{
  "horizontal_flip": true,
  "encoder_head_dim": 32,
  "encoder_bias": "none",
  "encoder_inner_norm": false,
  "encoder_moe": "top_k",
  "encoder_widths": [80, 160],
  "residual_init": "scaled_by_depth",
  "eps": 1e-08,
  "alpha": 4,
  "max_steps": 12400,
  "lr_schedule": "linear"
}
Rows from block 7 of the encoder of a small image VAE, named by matrix and row number. Rows with one number within an expert belong to one neuron, the router's apart. Each number is 50 + 10 x the weight over its row's rms, rounded and kept within 0 to 99. All counts start at 0.
Before each expert's rows are labels from the 100 images, of 14976, where the router gives the expert most weight on average: "top examples" is what is common among them. Only what is clearly more common there than usual is listed. The data: retinal OCT scans (Kermany 2017).
# router: router (encoder.blocks.7.mlp.router.weight, 16x160), inputs 0-79
# up: expert up (encoder.blocks.7.mlp.up, 16x320x160), inputs 0-79
# down: expert down (encoder.blocks.7.mlp.down, 16x160x320, transposed), outputs 0-79

# expert 10
top examples: finding: diabetic macular edema
router.10:52 54 69 48 39 65 47 55 44 58 44 50 52 44 57 37 39 41 51 45 44 43 58 62 65 66 48 58 42 60 60 44 55 51 47 40 39 55 62 49 40 44 33 55 57 70 65 45 52 67 50 55 65 51 36 44 61 64 60 40 47 62 48 38 47 31 53 33 58 48 53 36 48 62 35 55 55 42 36 42
up.0:50 50 71 50 28 50 50 50 50 50 66 50 41 70 50 50 50 68 50 50 50 50 65 50 64 50 33 62 50 50 50 50 50 50 50 50 50 50 50 50 50 50 71 36 50 50 50 50 50 50 73 50 50 50 50 62 50 50 50 55 50 50 39 50 50 50 50 50 50 62 50 50 25 72 36 50 19 50 50 68
down.0:50 50 66 50 50 50 50 50 75 50 50 50 36 75 32 50 37 67 63 64 38 31 50 66 41 50 39 50 50 60 76 59 50 50 50 35 50 50 50 63 50 50 50 55 50 68 41 50 36 50 64 50 50 50 50 50 50 50 30 50 50 42 66 50 42 50 50 50 50 50 50 50 50 50 60 50 50 50 50 50
up.1:31 58 37 50 61 50 50 50 43 50 50 50 62 32 50 50 50 50 50 32 50 50 36 50 34 50 63 43 50 40 36 65 43 50 71 50 50 50 50 50 50 50 35 50 33 50 44 63 50 41 41 50 57 50 71 50 45 35 50 50 38 50 50 62 50 64 33 54 31 50 41 50 50 50 62 50 50 50 64 45
down.1:50 40 50 50 65 63 50 50 64 58 35 50 50 62 32 50 50 66 50 63 50 50 50 66 50 50 39 50 34 67 50 57 38 40 50 38 58 50 35 64 50 50 50 66 50 63 40 35 50 50 64 50 50 50 50 61 50 64 34 50 38 60 50 50 50 62 50 68 36 58 50 50 71 50 50 58 50 50 35 50
up.2:39 50 33 62 50 35 38 50 29 61 35 50 67 50 58 50 42 68 50 50 33 71 34 50 27 50 67 50 50 50 37 50 35 58 64 42 50 62 35 50 50 50 57 50 50 50 50 50 50 60 50 58 50 50 50 50 50 50 65 50 50 50 50 50 50 50 39 68 50 50 40 36 66 65 64 70 50 50 50 50
down.2:64 50 71 50 50 50 60 38 50 50 33 50 50 64 31 40 51 50 50 66 50 50 50 63 50 50 50 50 50 50 67 72 50 50 50 50 50 16 50 50 50 50 60 70 50 50 41 34 31 50 50 50 40 60 50 62 50 50 50 50 34 45 50 50 50 50 50 70 41 61 50 50 82 50 50 50 70 50 31 50
up.3:50 72 50 50 29 67 68 58 50 30 69 50 50 50 41 50 32 50 50 50 56 87 50 41 50 50 40 50 50 50 27 32 50 50 28 50 50 50 50 50 32 23 35 50 75 50 50 50 35 50 50 50 50 50 50 35 50 50 50 50 50 50 50 65 50 50 30 50 50 50 50 50 50 50 50 46 50 50 50 73
down.3:50 50 50 50 50 50 60 50 34 50 50 70 50 50 50 50 50 29 50 44 50 76 50 50 50 50 50 50 50 19 37 09 33 32 40 50 50 56 50 50 50 50 50 50 50 50 50 50 50 50 25 50 50 50 50 50 50 36 65 79 61 62 50 50 50 50 50 34 50 37 50 50 50 50 50 50 50 50 64 50

# expert 4
top examples: finding: diabetic macular edema
router.4:46 56 65 49 39 47 49 42 71 50 69 49 32 44 39 58 49 47 64 56 59 38 52 39 49 42 51 55 39 68 63 53 41 60 42 62 48 40 47 44 54 52 48 60 40 28 46 57 57 45 34 46 64 57 55 39 32 62 36 54 62 33 35 54 60 57 48 32 52 46 57 47 53 44 41 53 60 67 33 38
up.0:50 50 50 30 50 50 50 64 50 50 50 50 36 59 60 62 50 73 63 50 50 50 43 50 50 50 50 42 60 50 50 34 50 58 50 38 25 59 42 62 32 58 50 45 50 50 50 42 50 39 63 45 50 50 50 50 50 38 28 50 50 61 64 50 50 50 39 50 50 66 58 50 08 55 50 50 50 50 62 50
down.0:43 40 50 50 31 60 57 65 40 50 50 37 36 50 50 50 50 64 50 64 56 50 64 50 50 60 50 50 50 50 50 64 50 58 60 64 50 38 50 50 50 50 38 33 50 50 50 50 50 67 61 50 50 42 50 66 61 70 43 72 50 63 50 50 61 50 40 39 50 72 43 50 37 65 50 43 50 50 50 78
up.1:39 37 50 36 50 38 38 60 50 50 50 40 23 50 50 50 50 69 59 41 60 50 50 50 43 41 50 50 59 50 50 50 50 63 60 50 26 50 50 64 30 50 50 50 36 36 50 50 50 39 61 50 50 50 50 50 50 34 27 50 50 62 50 50 50 50 50 56 50 66 50 50 04 50 50 50 50 50 61 50
down.1:57 50 31 40 29 50 50 65 50 50 50 39 29 67 70 43 57 50 50 50 50 50 70 38 32 50 36 50 50 60 56 62 50 50 50 66 50 50 50 50 50 50 34 50 50 50 50 67 50 66 50 50 50 50 50 59 61 62 45 50 61 56 50 50 50 50 43 50 50 71 50 50 23 62 39 43 50 50 50 63
up.2:50 50 50 61 50 66 50 50 50 50 50 50 34 07 50 50 26 50 50 50 50 50 50 50 50 50 50 50 50 50 50 19 31 28 50 77 50 50 50 50 50 50 50 50 50 23 50 50 63 54 50 69 50 50 50 75 32 41 50 50 50 50 50 50 50 37 43 50 50 50 50 50 50 50 50 50 41 50 36 54
down.2:50 50 50 50 50 50 50 50 50 50 68 72 50 50 50 81 50 28 50 17 35 50 40 50 50 50 50 50 50 50 50 50 50 50 50 23 68 50 50 50 50 50 50 71 50 50 65 30 50 50 50 50 58 50 50 50 50 50 84 68 50 50 50 50 50 50 50 50 30 50 50 50 50 50 50 50 50 64 83 50
up.3:50 50 50 50 50 50 21 32 50 72 36 50 50 50 50 69 50 75 50 35 50 25 50 50 35 50 65 50 60 50 40 50 42 50 63 50 50 50 50 65 50 59 50 50 50 50 44 60 50 67 50 68 50 50 50 50 50 27 50 50 50 50 50 50 50 72 50 50 54 50 64 50 50 59 59 50 50 50 50 50
down.3:50 50 69 50 63 65 50 58 50 29 50 50 50 68 50 79 74 81 50 50 50 50 50 50 50 50 64 50 50 50 27 50 56 50 51 50 35 50 50 50 50 50 37 50 50 68 50 15 50 52 50 50 50 47 50 50 50 50 63 67 35 84 50 69 50 50 28 50 50 50 50 34 50 50 50 50 27 50 39 73

# expert 9
top examples: finding: diabetic macular edema
router.9:53 40 58 52 49 48 51 41 64 35 40 67 56 71 54 61 52 38 48 56 60 44 46 42 46 51 47 47 37 42 39 47 48 45 47 44 62 63 49 38 64 45 44 55 66 41 48 44 57 68 39 55 68 41 46 70 67 58 43 45 40 53 42 39 59 47 54 46 60 46 53 40 36 74 58 62 47 44 54 51
up.0:50 50 50 67 50 50 50 36 50 50 50 50 70 31 76 50 50 33 50 50 50 50 50 50 32 50 50 50 50 50 50 50 35 50 50 50 50 50 50 33 50 37 50 65 50 50 31 31 32 50 30 64 69 31 50 50 50 26 50 50 35 50 67 50 50 50 66 67 63 50 50 30 58 68 67 63 50 24 50 50
down.0:50 50 50 50 50 50 50 50 50 50 50 50 88 50 50 50 50 50 50 50 50 50 50 50 50 50 50 50 50 50 19 50 50 50 50 50 50 21 50 50 50 19 50 50 50 50 50 50 50 25 50 50 50 91 50 50 50 50 50 50 50 08 72 50 50 50 50 50 50 50 50 81 50 50 50 50 50 50 50 50
up.1:50 50 31 50 50 50 50 50 50 50 50 50 27 50 50 50 50 50 50 50 50 50 50 50 50 50 50 50 50 50 50 50 50 50 50 90 50 50 50 50 50 74 50 50 73 50 50 91 50 98 50 50 50 93 50 50 50 50 50 50 50 50 50 13 50 50 50 50 50 50 50 50 50 50 50 50 50 50 50 50
down.1:50 50 25 72 28 50 50 50 33 50 50 50 50 50 50 75 50 50 50 50 50 50 50 36 29 50 63 50 50 30 20 50 50 66 50 50 50 50 50 50 50 50 28 50 50 50 42 50 50 50 30 50 50 50 50 50 50 50 71 50 26 50 50 50 50 50 50 50 65 50 32 50 50 50 50 50 50 29 50 64
up.2:34 50 50 50 50 50 40 71 50 50 50 38 28 50 33 50 50 50 50 38 50 67 50 50 76 67 34 50 50 50 50 50 50 50 50 50 50 34 50 67 50 83 50 28 36 50 50 50 50 32 75 50 50 50 63 50 50 50 61 50 50 50 50 50 50 50 50 50 33 50 84 50 50 50 50 50 50 50 76 50
down.2:38 50 50 33 64 50 50 50 66 59 40 50 39 68 40 34 50 62 50 61 50 36 50 68 65 50 35 37 50 66 66 50 50 50 59 50 65 50 37 66 50 50 66 50 50 64 62 50 60 31 64 64 50 50 50 50 38 50 33 50 65 50 50 50 30 50 50 63 40 41 64 50 50 36 50 50 34 50 59 50
up.3:50 69 63 34 50 71 50 64 60 34 63 50 41 67 34 50 50 74 50 50 50 50 50 50 67 61 36 50 69 50 58 62 66 40 50 59 50 36 63 50 50 50 50 29 50 40 50 59 59 28 61 32 34 65 50 32 50 50 50 50 67 50 32 50 50 50 50 50 39 50 68 50 42 36 39 41 60 71 60 50
down.3:50 50 20 50 50 50 50 50 27 36 50 50 50 50 50 69 50 50 50 50 68 50 50 34 31 50 50 50 50 50 50 64 50 50 50 50 30 50 50 50 50 31 28 50 50 50 50 50 50 81 50 50 50 50 50 50 50 50 50 50 50 50 50 50 50 50 50 50 50 70 50 50 50 78 35 50 50 20 50 50

# expert 11
top examples: finding: normal
router.11:32 60 50 60 65 59 56 57 39 48 42 56 51 39 44 49 42 41 54 51 36 50 47 33 45 49 35 62 45 54 43 52 42 51 45 56 40 44 41 65 40 62 55 57 46 44 54 59 66 32 38 47 58 60 56 21 42 41 40 60 37 39 60 43 55 52 54 61 40 56 37 54 44 41 32 48 51 62 47 51
up.0:50 29 34 50 41 37 50 36 31 50 33 50 50 50 50 50 39 57 50 50 50 50 50 39 28 36 50 40 50 50 34 50 30 50 50 50 56 63 39 50 50 50 50 50 50 50 30 66 50 50 50 67 65 50 50 50 50 50 34 39 36 50 59 41 38 59 35 50 63 50 50 50 50 68 50 50 72 25 50 50
down.0:67 50 50 50 50 50 50 50 50 50 50 50 50 33 32 50 31 50 50 27 50 68 50 79 50 50 50 50 50 50 50 32 50 29 23 50 50 50 69 23 50 50 50 50 50 50 32 50 50 29 50 39 50 50 50 50 50 50 82 50 50 50 28 50 50 50 35 50 76 50 50 50 64 24 50 50 50 50 50 50
up.1:50 50 62 50 64 69 50 50 50 50 50 50 50 40 50 40 50 74 50 65 34 50 50 62 50 50 32 50 50 50 50 37 50 32 50 70 50 50 50 50 32 50 50 33 50 50 50 93 70 50 66 50 50 78 50 50 50 50 35 50 62 50 50 50 50 50 50 50 34 50 50 70 50 50 60 50 50 64 50 50
down.1:50 50 50 50 50 50 50 50 50 50 50 50 50 50 50 50 50 50 50 50 50 50 50 99 50 50 50 50 50 50 50 50 50 06 50 50 50 50 50 50 50 50 50 50 50 50 50 50 50 50 50 50 50 50 05 50 50 50 50 50 50 50 50 50 50 50 50 50 99 50 50 50 50 50 50 50 50 50 50 50
up.2:64 75 50 31 50 50 50 50 50 50 50 50 35 50 50 50 50 62 50 71 30 50 50 50 50 50 50 50 34 50 50 28 50 35 50 66 50 50 50 50 27 50 50 50 36 50 50 50 50 35 50 31 40 50 50 50 55 50 50 50 50 50 36 50 68 50 50 38 50 50 50 50 50 37 50 50 50 63 50 50
down.2:50 38 50 31 50 50 50 50 50 67 50 70 50 50 50 50 35 63 50 50 31 50 50 67 63 50 35 38 35 50 50 19 50 50 50 62 50 50 50 50 50 50 50 50 50 50 34 50 50 32 69 62 36 50 50 50 50 63 50 50 81 50 29 33 50 50 50 50 65 50 50 50 50 50 50 69 50 50 50 50
up.3:50 33 50 50 50 33 50 50 50 50 50 50 50 50 50 64 50 50 71 50 65 57 32 33 50 31 71 50 50 50 50 50 36 50 50 34 57 50 50 50 71 50 50 50 61 70 33 39 38 61 30 70 50 27 50 50 50 29 57 34 36 50 77 40 40 50 50 50 50 50 39 50 50 50 50 50 50 50 50 50
down.3:50 50 50 50 50 50 50 50 50 50 50 68 68 26 50 42 34 62 26 61 34 50 50 66 50 50 36 50 38 50 50 33 50 25 50 63 64 60 50 50 50 50 58 50 50 50 18 50 50 24 50 50 37 50 50 41 50 68 50 66 76 50 32 27 50 33 50 50 50 50 50 50 50 50 50 69 50 31 63 50