config.yaml
dataset: "retinal OCT scans (Kermany 2017)"
encoder_bias: "none"
encoder_parallel_block: false
encoder_depths: [6, 6]
decoder_widths: [64, 128, 128]
eps: 1e-08
grad_clip: 5.0
steps: 12400
Rows from expert 8 of block 7 of the encoder, named by matrix and row number. Rows with one number belong to one neuron. Each number is 128 + 32 x the weight over its row's rms, rounded and kept within 0 to 255. All counts start at 0. Numbers have three digits each. After the name is the row's rms in percent of the matrix's.
# up: expert up (encoder.blocks.7.mlp.up, 16x320x160), inputs 80-159
# down: expert down (encoder.blocks.7.mlp.down, 16x160x320, transposed), outputs 80-159
up.253 045:128128069128128128128128169128224128128128128128128128251016128128128128128128128153128128128128128128059128128128128128128128128128128128128255128092128128128128128128071128128200128128128059128128128128128128039128128128128128128128128128
up.254 142:078128128128147128128087128128128114128128128063128128042128076139128128128128185128099128128210128043168128120128128128128046128211128128153128122128128128091128128128040186128128128128060056128175128163128104128136128152128130128128128081
up.255 110:128128128105128128128080146128128128182181145128081122044128128157128128128128127148132128128148128128128183128128173115128128128209128028128133228128128220128128128128128163157071128128128061128090128085128128128173184128084128128097128128
up.256 072:128199047128128128128128128178128128128128128128128128104079128169128067128128128128128128128128128128097128128128128188128128128128028128128128192185128128128204128128064080128178128128092128128128128128128128128128128128128128128128128128
up.257 132:128155153128128158128188128069128128069128063116117054179128128128046164106076128097128176128075203128158128128128128085128128101128084128039128128097128128128128128128160128128128128128128093128128104170104122171128128128128128087071128179
up.258 049:128128128012128128128128128128128128128128128071128128128128062128069128050128128128128128128128128128128128128128128094128128128061185128128128128128047099000010128128128054204190128128128128128128076128128052128128128128128128128128128128
up.259 065:087093128128128128044128128088128172128128128128084128128128128128128128128128128128128128128220141128183128128208110121128128128128128128128128087128128128128033128128148209128128128128128128128128128128128128173128128128128128128128128128
up.260 100:128128128128128109118128128128128128128183255164128128108161128128128088128128089128128128128168128128166128128128128128128192128128014084128112140073151128128128128128128158159128125175128128128069069128171128128128128077128128143128128128
up.261 094:128148141128128128128233128031100128128128128128128128128075128140072128058063146089186128128128195092128128187166072128128128128128128128065128128128101128128128138128128128128128128128128128128128081128128128219128128128128128128070128185
up.262 114:128128128128153169172150128128128128128128155128128128128128087128170128128128243128128128147191159128162157128207128170157128128206230128160189100128128128080128189128128128128128128082128128128101128154128107128128128128128128128161128083
up.263 084:128128128128128193117128128128101128128128128128128128128128069128128079128128128128093254128185128128128182128128128128174128128060041128170128128128128128128128128128128128128128128128128128128128128128160128128128128043177108128128128128
up.264 116:068128128128128128187128159128159071128128128068128128128128034149128128128128177128136238128169145066128128128171128172128128099204216128162197128128097100100128128128061128128141128087090128128128069160081128090128128128128128083199128050
up.265 086:128128192128128128128172128128128128128213089128185087151128128128128183100073128054128128128101128128180128175128095128128128128171128037128128128128128128128128198128128128128128128159128078078128128128128086128128128128128128128128036150
up.266 092:128128128128128128128075100128107128079078128128128128048128048128128128128128128128128128128216128128128128128128128128128144128128179128128255128165128128128128128128128101128128128128077164128128128099073128128128128128128128011128128077
up.267 052:128128128128128128128224128048128128186128128065128128128079128128128128210128128128161051128128128128128128178128128128128005128128128128128128128128128045128128128128128128128128128128128128128068128128128128196128128128128128128128185128
up.268 054:128062128128128128128128128128128128189056039128128128128128187128128128164161128128128128128128128199128085090128128128128045128128242128128128128128128128128128128068128128128128128065128128128128128182188212128128128128128128128128128128
up.269 072:128128128128128078128128128128128128128128128128128128000228175128128128128083128128128128128132128128128128128128128128128128128241128128157128061128172128105078128128128129128128128128159128128214128128160128128128128128128128128255128128
up.270 095:028128128128128128128128128128179128128128100128205128128047128128074128128128128128128128068128128128158063128128128128128074128128128128128128097128128009128128128187062173128128074128128199128128085128128128128128128000128128185128128128
up.271 101:128128128040128128128128128128128128128138128128128150128027128128128128128128128128155128128128128201128128141128072128071255128128060128128049128128128128128128082100255175187148141238128128128128128128128128128128128128128128128128128190
up.272 169:128117128128082128136128128110106128092128128128128128128128128128251089128128128082128255128205128074128165204128128128128128128128195143128189120154128215128128167128128159128128142128128128128128128128128128128128128128128128128128111128
up.273 106:128128128128128128175082128138136128128128128141128128128128080128128073128128113128128128166128164128128128128128128209128251128067059128128213179092128128128179128128240156128128128128128128128128128128128128128128128091074115128169128128
up.274 083:128128128248128128128128128128128128128128180075128128128128078128128128128111143068128211128166128128128128138128182128128128128187217165182209128128104128128106154128128092100128128128128128128128128128097128128086128055128201128198128128
up.275 065:128128128128128128128128128128128128128128095055158088137128128192105128168128204128184128128128128128128098128128128128128000128215255185128224068128128062128128128128128128128128128128128128128128128128128128128128128156128128128195175077
up.276 079:059128128128128128128128128128128128128128128034128181162128128067128128128128194069128128128149128053128128128173128221128128128224220128128197198128128128128128181128067080128186128128128128128128128128128128128083090128128128060128128128
up.277 089:128161128011074128128177159128128128155128059093057128086061128128128170128057128177128084128128128238128128128128128128128128128181061128128128164128128128128128128128128128128194128128089092128128119176071084128128128128128128128065128128
up.278 069:128128240128128190128128128128128128128128128128128128128128182128128165128128128128128070175128128128128096128128128128128128186128128128128128128128128128128191128077038169128128128128072037128046128078128128128128128128128128128128128085
up.279 119:128128128152102128128091128128080196094188128128071128085128128128128128128065202084128128084165128128190128128197128128128128073128099094128184168087128198128128128128128155172128085187079064128128080128088128128128143147128128078128128128
up.280 085:128128128128128128203179103128167088162100066055128128128128172095098128128128128128175061136111128087128128128128128128174013128128255128128128128128128055128128128128128128128128128128128128128128185128128154096128158196128128128185128128
up.281 093:128128128128128128187128128128128128128128128074128128128128014128128128100128209128128128128255128071128128128128128128128183156128252164185167128128128128128128128080100100128128128128128128128128128128087128128128082128201128128128128042
up.282 062:128128071128128128128128128128128128128128128128128128128128000128128128128128128068128221128203128128128089128128175128128128128128128128170193128066128128128128182128068128128128128128128128128128074128128128128128128128128185128189128128
up.283 152:128229128128128128177155128091128128098128128128128128128128128128128128128082128077171128128185186048128128166209106128128128128128128074062128128128128128128128128128173044128128128128128090128128065128060082206101118128128128128128059128
up.284 095:128128128128171089088128128175103128128128194153128207041128128157128128128128067141128128128146058128169200128128159128128128128128015061160078128128128128128076128128128176128128128128128128128069128128128128128128128041037128128128128128
up.285 114:059125128128128105128128128128128128095128128135128185063128128165171128093128128128128128128128128142128128161128181128128128128051088091128128128128128128128128128128128128220128128144128174088128128095128128128128128028107128128106128173
up.286 080:128128128183128128128170173128128128128128128128128128128128128128128128128077128128128128176128128128128128198128128128128059128085182041034214128067128190128128197128128058128128128128035128128084067128128128159128128128128128062128045128
up.287 129:147128128128128166128161128075117128128128128106128128205128128128128179128128128128044128128124128128112128199128128128128255128026128128128128128128128128157187128128255128128128128209128128128128124083128128128128128128128103128057103128
up.288 054:128128128079034128128128128128056128128128128128128128101128081128128128128128128128176224128208128128128128128176128128128128172128128128128128036128192128128128128223128128128128199128128128128255128128128128197128128128128128128255128050
up.289 086:128128128128128128128163128128128128128128070128056128187128128089088128050128128128128128128128128128084128128128128214128128069128220128128215128092085128128083128182128076128128101128128128025128128128128087128128085128128128000128128128
up.290 100:128128128177128183128128128128128128128128163128128128067128076128128128128128170128128128128153128162128088168128128128128161128180178128169128128128133128128128128128128128079128128078128103128128128128128128095128128128128194152128171000
down.253 057:128128128170128128128128128221221128128128207062128128128128128128128128128128128128175064128060128153128128128076128128128128128228128128128128128128128128128128128128128128128128171128128128128128128128128128128185206128128220128255128128
down.254 131:128128128075128128128090057128128128128110176090158128053128058128231128128128173128070186164204128128172128141128060128128144128052169163170128128128128128128128128097128190128128128128128128128115128128153128128128128128149128128128128128
down.255 107:128106128067128128086128020128035128128128128128193128086152095088221128128128066192052128128128128183128128089128086128128128164128128128109128065128164128128128128071128128128096128101128128116128128128212128110162128128128128193128128128
down.256 117:128128128142128109129128166117128128128128120128090128152128128128122128094128128114128128100128128104139128128128144128128128128128128128128128163128128128128128128128128128128128128128128128189141128128073128255160128128128069128138128128
down.257 113:128128083128128128128128167128172172086128051153094128128175128128128128128128231128128170128128128128075128128161171013147218072128128128128128128128128128076128128191128165128128128128128084188223128074059128145128128128128128128128128128
down.258 075:128128128128128128128128128128194161128128057128128128128128158128128128175128128128128085128128128232128128186128192101128128128128090128070128081128050128128128128128128128128163128128128128192128128049128128128128098128128128128000128128
down.259 066:132128128128128128128128128070128128128128128128128128128128128128128128128128185128128128115128190128166128128188128033128193190128145128128100128128044128128128128174128111128128128120128128128128128128128128128128029128128128128128018009
down.260 095:166128128128028178128109128204133128128128042176071128087128038128128128128128128128128128128128128128128119128128128128128128128194128128097128186128143177074128128125128036063102128066062128227146128128128128128128128128128128066128128128
down.261 105:128086128128128128128128128128128163058158128172024128171128128128128128097128173128128128128128128128128128128128170007128194104128097128128128128159128128104128085148128191128128128128176128197207174065128128128128091128041128128128128128
down.262 091:128128128128058128128128043147188128128128145128197128128249128128128128174128128128128128155176128134128128128128128164128128128128128128128128128128060128128128195089128128128128128148128128128128168098128128128128172128179194160128192150
down.263 083:172128128128128166128128162128128185068128128197128128128128128128128128097128128171128090128128128128128128128169176130128128128118128128081128159128128165128183128128128061128128128158128081219168128111128128255128128128067119071128128079
down.264 123:096128128161128128128128128128128128128128128128215128128128128128128128165174128128128128159128128206128128128197184160128090093070128128128128027171064089128128195094128192154128067167157170128128177128128128163094128097155175128128128151
down.265 075:128128128163128128128128128128128128128128128128128076128185128079128090128128183128128128128165128043128128128151146128128128128128128128128128232128128128128128128128128128128128128128128128229128128097020128226128128128084128128128128128
down.266 102:128128128128128128128128128026128171128147128128128128128128056128128171128128185128128128128128128132128128128128128090128128076095128128076128062153065193060128181128197194128103128128128128047128148166165070128128024128155128128012128128
down.267 060:128128177128128128128128201128128099128123128128128128128187066024128071128128128128128128128128128128128128128128128128128128128128128128128128128128128128071128128128128128128190128128128128074128128128128128014128128220128128128128174128
down.268 063:128128128128128128128128011175128128128128128128157128128066128128128128128128094128128128128128128128128128128128092128128128128128128128128100128128128070222128128088128196190128128128128128128128128128199041128128128060179128128128073128
down.269 079:128128128128128128128098047096128128128099128097214128128128092128128181128128128128128128128128128128128128128128116089128128128044128128128128032192128128128128128128194167128076085128128128128104128128228128128079036128217128128128128128
down.270 086:128128200128128128128128128128128214128128128128128128128128179128128071128234234128128128128173128128128128128128168128164182128128128112128128128128128128128128019128128128128128128128128128181128128091128155171128128128128128128128177128
down.271 100:128128128128128128128128161128128128128184134192081128128128128128128128128128128121193128128079128128128128057093122091128128128190073128128128128070128128128128071128128126128128128112128128128128128128098128128128128128040085128128128103
down.272 192:128128128063072128128128128128089193128120128099074128128128128128163128128089128128128128128128172072159128128128086068128128128128167157128128128128128179128096128168128128128128140128128086128128128110108128212128128128028077082128128078
down.273 087:128128091128178128128128128128128128163128101128107128158128128128128128128085128094128128128128128075128128082128180128128128128156128128128128165128128128128128128128105128128128128128128128188128128128075128255128128128128128036128128128
down.274 098:090128128155128128128128128128144128128128128128128128128128150128128128128183066128128128128128088128128128128128128155093087077128092128128132056128057128128128128128090128128128128186128149128128128199128211128128128098128177224128128128
down.275 090:128128128128157128150128128128142128128128151128148128128192128212128128128221064128128136128128128128128128128128128128128128128128147095128054065174128128128096128128128128128128128128074128128128128128128199035128128128180192167128128128
down.276 064:128128128157128128191128149128128128128128128128128128128128146128128128128213150128196128128128090239128128128128196128128128128128128128128128128128056104128128128128128128128128128128128128191128128128128128192109128128128145244128179128
down.277 084:128128128128128128206128209128128128172128067128128128128191084128128080128066159128128128128128128029128128200166206128128128128168167085128178219128128128074128128128072128084128128128128128128128160055002128128128128128128128053128128128
down.278 086:128128128128128165128128128194128128128103128128204087128128128088128160128128030128128128162128128205090128128128087203128128128128128128128128064171128128155128128065128128128128128128128181066128128128201128128128128128186128187128128128
down.279 108:128128128128128128128128128128128128099128128128098128128128082067128128115128187128128128128128128128128128128087128025168128128190128128096128128128164214093128091166128128128128128128128128212229128094128128108182128128079090128128128128
down.280 073:128128128128128176075128056128059128128128159128150128128128128128128128128128085159128128128197128128128128128087128128128128128128128128128128128220128078173128128078128128128128128128128128128128128128214128049128128039179128166126128128
down.281 120:128128128128123128128128128128198128128128128128128128128128182128128128128152128128128128096128128160055128128131227215128128095178128128128128128185061078128128128128074112128142128128095188128128128128128199066128184128192160128128128180
down.282 078:083128128128062128128128128128128128128128031128052128128095128128128128128128128128128128128128128128057128128128128128064057128158128128041128128171128172128128182128128128128128128128128157128174128128128128091088128128187128128044128128
down.283 129:128128128078128128128128150081128128128128052128124128128189128128076128128128183111128128128128128070128128128128141063128128128205128128128128128071128208077128128178128128128128128128128128218128128128071128128128104128096128056090128128
down.284 096:169128152060087128116120028128045128128128128128128128093094074117128128170094057128096128128128128128128128108128128128166128174128128128069128128128128208128128128128148128128128128128128128128128128087217128128171128157128100165128128099
down.285 100:128128128084068128075128128128131128142128053128088128163051128128128128128098128163128128128128128128112128128128128128128128128128128159090128167128128158128128128153128128107128174170128128121174128128142128128128080192128075085128128097
down.286 073:128128128128128128128128184128209128128128128128128128128246128128128128044128190128128128128128128040128128128128128128128231128128128053128128239128128128076128128188128035090128128128128062128128175128007128193128174128060128128128176128
down.287 095:166184128128128092077128172128036128128128128188056128128128128128086128128128128128128128088128128128128128128082128128128200128128128128128128128058128128128167128128128085128179089128128128128128072228080128128128128079128128128199128128
down.288 061:128128128128128128128128210128128174128128128128128128191128128201191128128128128128128080128149128128128128253128163043192128128128128128128128128128128128128099128128072128193128128128128128177128128128080128128128128128128128128128128128
down.289 079:128128128128128128128128128128128128128128128128128128128128128187128128128128128128128128128128200128128128128128200112128128128128128128128128128128128128128128088128168128128041128184128128222128128051128128128230128128090085128128128059
down.290 078:128128162128077128128128000128128128128128080166191086088128128162076128128128128172089128163128128128128128128068089128089087128088128175128128128128128128128083128128128182128128128128128128128128128128247128128128128128216160186063128185